config.toml
arch = "poolformer"
model = "masked image model"
dataset = "photos of plants and fungi (iNaturalist)"
train_examples = 90422
image_size = 40
crop_scale_min = 0.7
horizontal_flip = true
method = "simmim"
mask_ratio = 0.75
loss = "l1"
norm = "layernorm"
norm_position = "pre"
activation = "swiglu"
layer_scale_init = 0.1
parallel_block = false
moe = "top_k"
num_experts = 32
moe_every = 1
expert_mlp_ratio = 0.5
experts_per_token = 2
shared_expert = false
patch_size = [2, 2]
depths = [4, 4, 4]
widths = [48, 96, 192]
optimizer = "adamw"
lr = 0.0023
beta1 = 0.95
beta2 = 0.99
eps = 1e-08
grad_clip = 1.0
ema_decay = 0.995
steps = 26800
batch_size = 64
epochs = 19.0
lr_schedule = "constant"
warmup_steps = 5360
weight_decay = 0.04
Rows from block 7 of a small masked image model, named by matrix and row number. Rows with one number within an expert belong to one neuron, the router's apart. Each number is 128 + 24 x the weight over its row's rms, rounded and kept within 0 to 255. All counts start at 0. Numbers have three digits each.
After each expert's rows are labels from the 100 images, of 14976, where the router gives the expert most weight on average: "colour at peak" is the nearest of a few named colours to the mean colour under the peak. Only what is clearly more common there than usual is listed. The data: photos of plants and fungi (iNaturalist). In brackets: how many of the 100.
# router: router (model.blocks.7.mlp.router.weight, 32x96), inputs 0-47
# gate: expert gate (model.blocks.7.mlp.gate, 32x48x96), inputs 0-47
# up: expert up (model.blocks.7.mlp.up, 32x48x96), inputs 0-47
# down: expert down (model.blocks.7.mlp.down, 32x96x48, transposed), outputs 0-47

# expert 1
router.1:134108141154131138093159121148101128146136115146124127131140109167097149118173148101138134151094146099133189148111136102132141113147109161093136
gate.0:105123148085114132123145124112115131123128119143136139184104123086122143165140142175183133133134095126127128203142047152116106107155123125118112
up.0:091085117085132094133120151149145111183110153111106110109171139117139098147132098113095107134130178134133092124137103133133147139137146130145110
down.0:119125156128140118100126102109102131147128146099141158138138125160113158116138099148132142121148118135081222163112105154116097058112156150127137
gate.1:099123171098150090094153103120123136129106121175153091145135139111117135162156151090143104106093103105117152119135141143136099125122163181148155
up.1:182132136160133144129146112120118150106143189145107110097094121084151182121117083108106146144131133132170120122125146116166117118094150106110099
down.1:155134168193119133152168104110121124105134146123114114138112107116092121119138148088120118122095107107130107147124123107184124155088129112125105
gate.2:180095140134107155145148140121124129127136140139115162081081140107116154098138133148136114121114114151158168152146088105158137168137164152068160
up.2:127127126105153131155103136145122129107138068123101152146160121112139126164118143136110166102161166106111074096146152159096126107131144110163094
down.2:129104130136048137170154113121128140156088126134182131153154166135138134112139140159145154154122139169135113136135109170097159136158102166150111
gate.3:127132133118094100136110129116136149127116120151130129089188054102151109155131159168096114131142133184122097087169155136142152116128127136130133
up.3:176145117135163142111113139122099128117134156072118095163082179102114140126092108105157130107133136093153140150079118138110082118115098110174096
down.3:155175163125168121111156118119133130104135123117112129137127152122106132165132151049078127133124103126129147111114143107133119111119122101109137
gate.4:164138122150127135142106123142102087089119193114116097101138125114148131119104123126110131095142142170127163138122093133191079140160142134144124
up.4:180122097179136095107132165151135131175103121132133094098124126076123090111180096109110134131128124136132098124150174095169127114101102098137103
down.4:112133116165119139101104123173111142115165147172124126129146087143147130134152076134131082117147122124130139127146140122109122089138136144126123
gate.5:097182116145135141115137124169142134105131132079123122151121158167142142103121128103117150136114118100126144140101105089131149151090085118123111
up.5:188113127127114141133117123105121131136104139165155122083119125074113133169113144153152107126127169172084108082152118182142122092156163110127147
down.5:148155121120142151089136108109081126099130150121117102108101119123140139139144138084098104124126144106126170168106113132119142096131108138126126
gate.6:118137102145106142116095118117161120110101110161148152127147115135129139114135122149091112122124106144090115103125103141165108134144179140109173
up.6:091120107143104123106129091125141136152137124150118173113147097117131154113108113141086141145128092135140171104164102111190124134151164148105126
down.6:106077141146080154169130197145149105143121116142141121130125080106100112128153117195134115101137148155156150124151115149160119090133130130130090
gate.7:064146083119089130154118143108161132124129177129168126109165136172122159143122117127098140136136154141117121091128158113138138130149142148108146
up.7:164094152136144127143118163139129152133094068104107138140092154112124136121147168127145133104091130112134121140137112167141098129125161118122133
down.7:149156117121146103076107118110138119092110110088108115121168121141106130117132145089116125143145114110110126123128157068128107156156142128092096
gate.8:133123111140109153153160087189117140112172112090117136138107177151117125085153131121144159155095153115129147168126125099108149155109124120101119
up.8:129156130122164135123132138122136137131039137133151138117110159112089131157134105101139132126142138122147131113078098161147107102139091093179127
down.8:142104093127123117132139098113154134131089082101116141135123122127151130124109121172126197117154155150147155106120133075137116114110163132119105
colour at peak: grey (82)

# expert 24
router.24:130129142150146106099163119135091108138123149114120157145149095165109135127173121107146122149122149110134176153091146098129116109156123139117148
gate.0:123115131146129121152147167139144116144144133167129107077117121110120161157106102135117107120136157160132102132166169105147150145125139103122148
up.0:189145096121153122115112108108115162160091160177155095135119099152107171125158127119116111113124135147114095100145083138118129102130100145126115
down.0:119111114128145143155120140100150097117086122112122135078089132099128147134105098174147118113130119146153146119137116121142085149149079127159089
gate.1:149152119189112149104185117090139121115156136115140108154147129109112131130152111092152121163090103102124107175150133126124157083096143145135152
up.1:139149179194109130131149162094109128121140121121125154118116111086166103091109127150142131135136136127164136158069122145190144107129114089124159
down.1:116112108158103119122118106176094151091147164098121152170134147127103138126132093133145117141165101101154122140146147146108135123118207170132097
gate.2:163123085111157102150117174103146126137084087170147166115156083112145120116094131107121135121122122126128092081138104146137119183161155112134147
up.2:148146099108110129120115099121127145129163167130108130115082123136113138127145139136137142136165109160126102160113092139134125125173143131170111
down.2:100107132107117134173135157084114103117123095125129137132142102102118095125086134175136100124151143145128100108158115117111145128104157106140116
gate.3:171125158153098146147115136167165130078129086145153132114154120103141148108122156096157078096158138126162080141159169088134184163137151135121151
up.3:111134103076147106124129127106138105164115140130115161123117148115148119154168127156155127117128119139141162133154097092153142121167125152177142
down.3:134136100137093137093175118093113167107132094151138123079127115155133101110114127153162151152115117125118072089138132127127160092117074153085131
gate.4:110147077139111162175127097124131143114131114115100120115103093108105130120125148094141161121084130108209099131166161131120145153115094118140108
up.4:205147116107120127143094121146137114157163128135097126126112124131170175131143159151107151097130159137151111141131138127107132117118117130122141
down.4:139127143113076116173127183141135111159106137130149130106129180141091097106085129171110122112103122120136132132155131141152110144199108152136175
gate.5:159119144139071114118100101140136136151146115122150135133130157093116130112114128122123127132161129166123109168189127093131143106122102152129079
up.5:106152113127182139151186171105098119123148123120066111143155102143160108144133124126135149130106114097132155082108122169123127132133168097122135
down.5:105130093153086111137177143137126158131131129133151127139130154161112137111113169163155105127100116157120065146136136149128144172132096122125154
gate.6:134138147124109106151130103147152125137122142154180100172114140169127157116066160117165142137146134134147123136124120138138116171130105153133116
up.6:094108128093191128119139144152152131168099119167123137149137138142104095127093108120151119136132115122151118069112083153116149111155118099150115
down.6:123129114157106121133147127140141128103164110136116126145181113153179101123106135170123142125133151158087104112087138131142169098134146134126132
gate.7:111139128127139139153123141101163151118108123143142058152124125097132092155083096148065178116132118121115071155144147157102128132079106139122097
up.7:139142165146079110095111078140120139113152141115128175154142104140108141094163104129148095138105121152125160131126113097173139140120138174128135
down.7:118127128117141142127155136148139084165108122097116086144111140089127130136146119119120066118119145126183175164098130099146121118122077139125133
gate.8:129139153153122137137133136132121124090117070083100135139137132103096118092121169125105156148093110118104111123120106144143109149086100073122119
up.8:184106119135156156146096143142157102164106143169120117103101117096157173118144079148085128118156153153091105101141162100153102149159168084134108
down.8:131167174156108119075137105128119149134174130101131128130124171140163110123137154099104144136118128112098132175093146142145151117109109118106165
colour at peak: grey (73); green (25)

# expert 30
router.30:137117144154135110093164123114074099155139140117115174136145104162102152141178126100142119139138152107101178146096132109150117114155132127111140
gate.0:126070133117115138161136165084150140155156108119111137122112102143142092119124126151105162125158149138131103148150145120130139174125164113089105
up.0:147115100112155097104103104152137143139127102110095091097135118103075105135123151108152108126092065107147114113162116146096180124144081133094143
down.0:112104141105145156146112173167152093143111130114108130136143158135143126150137129149100138141171161133137161079113089131138079155134140119189115
gate.1:069113073126115114149150146159123154107131091129129108133105142105143155118096141170147129123138134108167138149092158152101127138089112140145162
up.1:151151103144130154150095130129083105107090136096144125146111153164136119108134119120134141165145125153101128119086089212145109102155150123170138
down.1:124096109142106119157163151136135122140093122138147099137137125129107121108132144156155148136105161142122172144138101104133121182163135121162148
gate.2:161102171126123132132143134138126146124106075162153152108134093112117110127123079149075110140159088127094145126166127113112157122160137143074131
up.2:105122138122170137131141147137101095111118122139120128117108101128086101110107112141095197143163096144176144130193103140125083122107121126136058
down.2:087118133110120108182125122111153118121138171134162144121153110090128162136128158121157108080119116142143135112134084120169109149126115147100070
gate.3:141089156097135111133108157141145153133084109155169124155131130115137162149142154139130118116163086135124118145153142070093120132137140105122114
up.3:103133119141083113113105104073101118126118120077155157119137151146108131094142130113117135142126163133121142172100131133159123154123121131104160
down.3:117120158113132090124114166119150127126168132154107117070123099127115127136127142134104162123175133108092120119149108120110118134147128109114088
gate.4:100145138102138094116142133157114141162132158160150126134130121140158179170150117121130132118117152076170155146166133106126116105145162147112127
up.4:158124129145130134140099127105145104104133101105099120119129133146095067094099138142124136156136098183093112082095148163135110134117095119160121
down.4:124137162108138129112143142109149095145122154105116107127151143142115076141133162107079111121117145103146126133126122097125164122166133115144154
gate.5:110158130138161141118163157120123086117153109111026129136117121101143116149179121128140113104104140119125129072152166102159135120133147083115134
up.5:130142141075129133141128137174085130092124076151103149166119126132107130118110145172163164102135109138122132083107105170106145117124113138149147
down.5:140111135104152154093106107121138111124173150112082120078127096094152153134137126114135102132126092107105136159123101083125123101179143110139120
gate.6:112101126093096123145143144127118148107074147108133113136123133078086117163145146139060161139149100096154114167131110125133123123180127148130148
up.6:105118138143112141143119152076135126136164103059106120134094178144135110109094147124128143101113099127149096101118093129136145140127128128152127
down.6:094110109110126119149114101108163108144123105096107166167151167090110123134151137144131143138099138120146115119096120154136137123116101134108101
gate.7:185096125143123142163113139130129116137126129128133117102133131112161113128106195137112167105127147150121108103150107135134107141097194101109125
up.7:077129109131093136117136105163147097115139115105131127125172066128115147146144099119175116138101128088112094128129128119098196110108127142151182
down.7:128118117127124131107140122121143104123121139119135094142155159139075105088132154090127109108097165121167147097124121127111141119144146125184129
gate.8:186124140177104095127132140141132139128162156132142156082115099153073094069105147136106131133167104148100138156135147107149099130151104133164121
up.8:185122101178133152108109127109134122102162169100128121078115137135117131096166135092106103140132150117095139185132136096169124095126148115122112
down.8:145129141075151106119163096131108160093171135138109121115121111095110119166131132116136125140083099126149131169141133122100174074158108118124144
colour at peak: green (38)

# expert 3
router.3:117120151155149115084162118153083117144121143115121136146147091182117130134180132114137125136133156113130175157098140109139104106127141132108157
gate.0:109124116109169139115147151162140117108132164126074086151122133093147093166131137115123158140123090123116134116123087138151077125171133126139124
up.0:145112116156102146139111136121150109143157089098151170086096137154094134090126144157125090116103161125157102146122166091115182141102146133087134
down.0:158154098132087118153165177134120152127100099110139128146171113142091080111120146148098148126108126115117098108119133151157129155148104128132164
gate.1:112108089162100135128103090120136198127153129148154084132140146102153106127125108106080124150094096104122116157128147145178118099156105093090103
up.1:089162153106114116129149154141163088127097128106136169128186144124121154143141156117146107087159157154164122111141100145155144176108126145154144
down.1:131164093101127155123109103129137102090129084135117112126108138102157093120160129095080119130149116089141130125079146114107136151163117109150131
gate.2:132118144139110117140163145120134168124142138155137110151112119081158129144143117148104123127106116153106113108165071111169139105148165137140147
up.2:164102135124137117124132165178127119130102091106114149107174144147107110095085164119118115100185122123190104102122161144130162144109128125119118
down.2:165171147117112134116133132153085157137130135062129111110153174157150106119146141151106148121100120117115127134127147113136102127104146105158157
gate.3:125149114082155100109159105107148152113103128121107092113139128075146115173106102136105128118141108113133142185155104080119107125151084132142094
up.3:106120144178104146125096149156124104113177122108135159136132133166110132089164135135151100126109152144100121068098128135142138145123175117095168
down.3:126122129079103128192114147156173102121132111121134115182101131088113145139144138105115140137148165126163191096143101127117116135143148148139123
gate.4:108124118111138102158155145140144122146098129105127095154125100095108103181107147148154155120093104114139123154155126135142088166107133162105108
up.4:091164161168136143122142104098117135076123103124140150142120159156112116110151108073137129144128142134184160121134099113142141116132135118090100
down.4:123133107097135121149117196162127105167133135136136139147122129142152112141128113167067111118167127147091170172131165118152110165141146120176147
gate.5:084104095137128164153150169116173130139110099142112121134101089109120098128127147139147140130134118177175124124172178129122153173146174120069127
up.5:090112116110157138086144146112134123153097115122122121128107114112142111155136146116119105108136131160150135161182126062144138152117157113118130
down.5:160130131122156110150131142120136126143161158101101113077158170126121140129108136138103121087130111155129151152139136117141088174169114127153122
gate.6:117166083131102147116131147136155132103118096043123108117112174135145124109134175157109104101142128146096127140099107093103113184154133133082156
up.6:119122146135094132167103118147130122100120141122155102141112155149127171119055117151129153153157126128109138157116093154069117133103105136157102
down.6:127129127142134134077120090094120099159092111135146123115139100143111167127125107121151105111130112125115111144125153121106150075110140143126128
gate.7:125125100096110136150112179151135112149087101112187128159102142181138165121139152127124097140142129149135124113141105131097115118167137145148137
up.7:083148070151156121133125108121154130127127168101141144122117145113106105145123138109099130111123132140106118150098113144133100145134110125138095
down.7:112128138151136164111125131133147102154156132081104100107119123087163126134129124155118111124120099152134139139127090068175106143100132143156113
gate.8:153135146146103156143132128146161143118133156160149139137198113138079139123129122100122112133161133117098131115155145137111164128147113122134159
up.8:112130120142121158162181108125123141078146135133141129151143128135082115107142115088126139147158161129174114139141149136128150147150123140107118
down.8:146101169140119144121094103094136133151108102140112151114105179119126126093104136066135115152097136107152106098147119124117117096116095108109086
colour at peak: grey (83)

# expert 21
router.21:135130095134100105082100144122131146147133149125111128140105130156101132107158112112120103154128155114122130146139133179090152084158133148107170
gate.0:154107127104134128126148154115177135165129089156100128109129134082132158157113100143145107066093152203138130142140108136149118115166103096139105
up.0:143090125139096129129135138137144119139101118166137134106146100106099163120125106130128131137107180146175162136124114177160111078139104150184099
down.0:123074099115097116137081144130177113153098141128157134150101151135131131105156117158115154124141179116101132161150082157150076180121151137135114
gate.1:104120103129102121093098181111181122165131131110121150075091131121127127136139107191139124134131129167144116112104162140164164127136100127083146
up.1:143164136121152140141172104144097110109160112142123103161150132118160136153128178101092127094135099070133140177157108088110100156114134112153115
down.1:098130132128150115128099119110138174131129135160159170124163123116112166116120109074196108128164132150130115097150118134124182111108118125114128
gate.2:111127118170082088131149167108174156126117091113136118159128136141093112092111166123115119138129131100135127126160151163126137154121106157116160
up.2:124111139163121118164155104139104093124134137171136108158142096108151115142118144114127158144143134076152152229120111110113100115149135140154110
down.2:108163141162151121078091099142113095131097159168194148121104133124146164118131115103119103115148138152119114111110139078142127114110166138114109
gate.3:099118133116150094099108115148133148137122127134134140166171152180086119102140117057128125138113142115123141150177098146096146091134116144140137
up.3:122097143086127119172147106163051154059120149132158125130129120138129136132147145120132155118151138096137159155118085130066102121127152164135138
down.3:140155109122145130116152131163149116137070115099148123169105147189104112103129173096154149124105107163105109055159113101098167172138160136110170
gate.4:099151112114116134068121157102208162177136114106103128119133149147118126119125141132114107114110126143112078129138131138162186122127083134110145
up.4:138138111100125134127144142141117103123151133131132147081095098063185152174119138180130118101134112135101138129088110096127103171120134119131117
down.4:083157143170186124088116098131145151106071128147172132180115114170098132107111157121143150125116113123123123074124139109115157130127178123072149
gate.5:124163126049104158115133127098135153135130124067146115091106138110132124142128154176145129112098143138145089145129155131155142160143114156077126
up.5:130052121144136091142148114107149141138109094127152153163138124172106132102133121120136161160138120114146146099112153124108135142110152159114130
down.5:151092115159082101147122166111117110125197115108073120098092124100148117142140130138094106091139075106149159160114129087152096138152145141133090
gate.6:142127120106116119101109068109098147166088153118106090155151109098131100123091152111098136148146131181154138094142138116148134121131153127115102
up.6:087113158089147164147122131117152077135086086125156153098110129133130129113097060161114134145109116098103098135128097090099126147116138105129086
down.6:145077143139059152181161151099166143139094133122164126165140127120108110124112138149124151136132150147152098095156157139132166140135107170120083
gate.7:120156139118140097096150122110129150130093106122129136161180128160089107094106116089145112156099133144086110055172125157124171144113156128119162
up.7:101123090128109136131095168122139175090137112100109174106109126117135157130153157147086145118157114100147119132101118141149133130109134131137163
down.7:158099155122129113178194159107143137088131127131097120114149119101139125112102141169147111108132151141128177098074112140130141169113116143134125
gate.8:112133093145160151117136152174148100150111151168139092121150108100171144151125133112110062120125121084107071148142135115084162112100146112127134
up.8:159129162137119120129161129127131109122106115186175135158145144147118126105123146104143129138164123173154146111130080130084130146080111175152124
down.8:127143119130103132124179118147091124079130164127137150141152127126105119091082157178144170123149151172127114162085113143135132134103154122133120
colour at peak: pink (76)

# expert 14
router.14:130108136155143126100171118126087098143131150115121167130129102175121113136166122109130114138130163112146166152103145099138118112134142135105134
gate.0:171124110128154152165134117140125102086117168098094113131085132101143128144154124099121128145132145153152143079117155090170114142170149115126115
up.0:100140157125143099109147114142102135123122135135133171104144116132143135120159076097125119123151150126075169168139127100075111112123149130112125
down.0:118114100129093107173147147138165136120135089105133176132114114135109098101124159160142182143147126119121089118126117151148166202131142132087135
gate.1:132098123135156111120116095124122144165160122122116079104124156118144112125151105119148144107097128155130096141156143118136133136122101120094099
up.1:147114102137158113109139090099136187154146104152131097088100126135133107115150095118169099111104131136153115125161148126148149137158116122105117
down.1:136111179113121132165130179129106095151109168134129134118102135098160164145142108100109086121143118119124178146145110102096097098085151119159136
gate.2:131115113093155169144110149139153114113140137129122166090137139145124134107157098146128135138167154151081085086121110152104119095174140118141111
up.2:112147173091103112144137161109106158123150134090151135199128119146106144151086118147168113117100125132133147134150158096056144119118156141135135
down.2:177131091141086158187110133112113120115109131126120114141092105124104102127181121119129130114134148105123146121125140159124123104163151151158109
gate.3:144124091153085104153133150152141141155139076104159146160141140131142133096092145136131142115091104166091112089180125103131107159112139149119102
up.3:107116156090152169130118145100144138090133182128109105127106079138095132151124119159132116163173138101141107115074112140149178103156117120163165
down.3:131081104132098116154158131101149147111119129141109155119096086113101109135141108149161161124114128123128081116165118128157120166157076138120106
gate.4:095132101117138123153139125117125061133119121102125136146144122164096128137091140134111191152183114152122113083103122126112103162110163107122119
up.4:149099107104184127099114113098136148130123174124080089076104135098139134183124128122089115130157133180166142088121147130150138130164120097116129
down.4:137132139088096141098131168097150115166123110156121135120120117072127131153111136163150126142081186132146145132091121123114120083148107125132127
gate.5:110119133160073132116106134175168098135132077072160128148113155134093091101151173130125099117115114110157075142131119133127159142114108159104123
up.5:126094116120111143151140123144148120157121105103109133174102133155067064122141158132142197129122138103086057105124079144153168146159081114094121
down.5:154108165135095129179151114162140144135102131127157110173155116129085133121112121122152136101142121146134136126144158163107153122123149145130154
gate.6:124131131163089122132149165096156125144132103125178147149132137155170123089111131162121104157160092141125108120131132080103114160074154148128170
up.6:133158127106157153094114143120147159077105148130109128141115135122139137141141124127157044119110098151151126145117116112124151098141126124173152
down.6:109098141124128123126145107108091158104139122123098126113086108089103094155145113183151136122121162144123124117117091140144139121162120132129130
gate.7:088136135117122116112141121138160148166126136122160159149156159145110122117118135127117101145123145126125074126144132094120161169135147168083191
up.7:141143119134116155123152142068134116114124157127166095121098137091108125145111137128071088100124110100140132181142134124148135103111131147194115
down.7:146145117159159134053127106133106139094154135111098119081110105091142116136133129142138133138122152110094163119094129095150127105138126097091139
gate.8:159099104129078143143117131130101163144112085133156159154120152132133120092142132161110139108148139122131126129104118180092107121133125170099138
up.8:115097108132092167149130134162095149112136101106122154158080140140119112120133108181070157100170127119144145145122152151128099122148117170154113
down.8:097127137117135144135154158126164138092100109139159115168138101126085110107115170097141163131137107154118145116144137121112149136066153139084156
colour at peak: grey (79)

# expert 0
router.0:135126147130147139085111148149119058140130140129127122140150144140157146177156161108129097153128141097125195147109116084126130157124125141119125
gate.0:111124115106111154134110166154167097117151112197120134184146128115105174126116136097116041135131135102138108137102092104130137127183100133158122
up.0:153133152096120152120116185150173115095123157206106124138145144114105149146132116103137067136095125113138114140132133134129119124165117133159124
down.0:139142106115113103124121095099141120111130100083134112146134138118133108125137108171160171132118083113132128129087124147117141164124105125073149
gate.1:135145159092159142131121181118171131116129108140109104126129138105143097143084094114107175140140137104130105110120115132155124130141147079131121
up.1:158132160132097126126154106138128134124154146156136170113109117081113127104156074140110115139193119171124113125121155158148123051100102128153131
down.1:118131087154135111133099093094135118153119151148136137119181111109132153139089149110144086127099108151144175139158111129139143157191143112119132
gate.2:113118075123091128112153134120138126111158125149109127161098116122095142111121136136162099153110127125161072161117106135107111119117147125136164
up.2:106145125129133117099149106097110124142175130164130114165094148153129152140136110081129098162134159105118085164074129113084132122130121126116175
down.2:104116096104119106118127138099146088095139106133136140147163129136092149128119131114112102133120075147144188146149095132122170157148094131135135
gate.3:151167078108131107112102148127125112149109075145135153146123152124146146149151132076109088135118105099066138164114117086111107153141135133105154
up.3:120108181156143132135143107132111142092150150131142120105109118205087144068111116164139169145105152163129137070150163149117120110107127148126095
down.3:145174127122142128103135110165126154107135153145128133106142086132154116129117116103151130130117197114108110135104132147093121087117129133108145
gate.4:106158137122138100092137152163149128146139156114118097126152171100118152134123174109123103133140108115116105159113114135122098147093153166135159
up.4:154149138108145148141145131107096150122098139162140155099114092127129099153122080141146140112123148162147141108127109143111157111152122078110123
down.4:143118120107153122119124130131158138145149164163118119127133157130156134141096144119114126115130210086132176129118148113135080101166116130118118
gate.5:174161152171119125120156145148123138115121112178136116091137143157128142077099115168119143110092105118090094111151155119133118136081123160105101
up.5:094134117104124130149076129123116114141115051086139136138132120146135114111138129134103132150081109096098153126154137127123096168109128180136080
down.5:166149132129096156139148104113107186123103137116160127155094108131107128119125117138159129137104165173124068101099121180074167090156109137123152
gate.6:140118176112080122129121160133146118107124114198157126135100147098101102112129066088116109147154118103137104165108127113135141090143085098163095
up.6:124119167088120125125128151139158121108150100191123123127092143097101113140131060094106129142185124102136096151118149122111138103140079082143100
down.6:102122088125109113126128106049144122141121121097131110126151123097146158140121140186144119124074101106143156141144114111133135185128168129098110
gate.7:143119110108141120111144136148118141128102163159139163116135130077111160177158134084140086141138110126124128113121087123150123118139131114178154
up.7:088143102129149140138112121103116124117148131085099070135118138191113104113142124144156154130108126136134141154096150157117138121121144124094137
down.7:117104181130101132151116161175150118149105143124167171150116150131114136135134120143109120127150165146151122130117134128089132082127150129159117
gate.8:127141135086151123147127169172155120113125120190121107158128185122122152165118122079120099122133115088122101149121078120098136135185104106136115
up.8:121140112165100125112130099085103145146130143068139140116120083131137092104142142161121146130138133141137150119116176148154126138068156158122156
down.8:115106144121123139142118166207139114131134134169147171113131143169104167110124140089118129146157171129142143104139117118143099081128161146147105
colour at peak: green (37)

# expert 18
router.18:121121125138147128087153121136081119166133152132122139135116094160108113138153126111132084132120135119124155152084157096121114122122148141121132
gate.0:153137129140161134129156121083133134124147148164098102121108088151122118137126124114120116134116096156094103062147115109149145126150108116154107
up.0:138109153095132121131123112164111174138137124148113133142126120102149147163168121125131170110138183056120156110115110147103134106144166095104135
down.0:113141075136134109077101122135127146106125118141138142080174095108136155129150126114144131108112120137134129131134123130155152140144095129072091
gate.1:141096122100103155140129122090119154112152125135143123161068084095154163160136118157115148116104098108104145179172091137107149097105154142098130
up.1:101110130093148118112126117119122149136155112104119120170126105121123085176129106150167110136106133116107117154150134109054145089138104128171070
down.1:123159116118117138085111149110129116124159126152117147111121139142134180125143091173125153108168142133106183129109100162153096132155160081125150
gate.2:124146135142092123151126114100116146101099159135157109109107156084134151143155093119133151157112106073164112163099151123137130132090148085128130
up.2:142129129121107113111111160152140132149104139139158168177146157128143116142087158145124124130121165121115077166171112134124132139112141153072147
down.2:100149132125187122083110106131145132120146141129104101103123128149160114133102109090123128135127104121103120136136134074116137138094130135100138
gate.3:130162140128121173131139096087104120133106136102130141099097163079100115133124147105086106125155143104125107151114145105136143154121163116096176
up.3:137104116168084100136105166167163113099143108154165106171169108140140135117127117140172169127110118136145130132162118162131088121134106137152084
down.3:170158144147118113078132102103081159147106115126123105144099136150090135127137149089130122157114125161134151133168153128098135084101146126135125
gate.4:128139062131120135127118139093168144119166161089112103101122086120118082121153143119089144165146144136140107125137131108179125130104127156158116
up.4:147112145091093125139171116062119150174116108117158148123101152112119101120059167169147128124113174155093080107115115153103145097152116121102144
down.4:114125121076147154111137134181158137117138123073115096106158140124107117145124156129145164141098101103090116177144142106122113158145065127097093
gate.5:149152131135118111139104129149156125117171134129088128108134178107121128119127130152152157125106119159082105119150172127155119168132128133104134
up.5:131115150136155125133136085118104134138133079146085138119157134123109153139116151113172123096093096102135126141087192142126131132135121098088143
down.5:110063138144060121187092138104103139156138107129153163118116123110119161113086119163128124125145126131160092133159115164130107095159162131136100
gate.6:095107101151098140149153121126124118122138111144137094100090142117132081095103083132080166128150104132158133130081127154147119133139091130143142
up.6:127128088116085111134098165167119122172096123109148129133107151109154126122114110167104122091144086142140101158153134122151112093128097160152138
down.6:117079086131147130133083164140142115176095135167146144073154120127132175149125071155158094125101142130140117104175122124178127149118103110147096
gate.7:178155126138111126129090124143167125130094127119138137122103140091125132112156119138131122101147108132165085172132113133139127147153045132103136
up.7:115109147142099138115126119133122134114108154118184137193125118131128097140130110088136148140128135104120144137134093098145133130132181141116133
down.7:137162108088201139063123120073128126093164106140084118106134114168127122146106101088130127120120104113140149131133152099100115118111135113124092
gate.8:145097135174123129188148133158112112115171077145122161112103162103091175108104136118130143066129138108160151118131134118129097170107153129112129
up.8:093143164141137112099140136093142143139152055134148140155164146177110131097103144089158116116088072132112123086140145124127117152126091138082143
down.8:113108165152150144134128148102111143145116160124120136113093156113081146119127111113126116132123115152150159107128094138131090059150159130151102
colour at peak: black (94)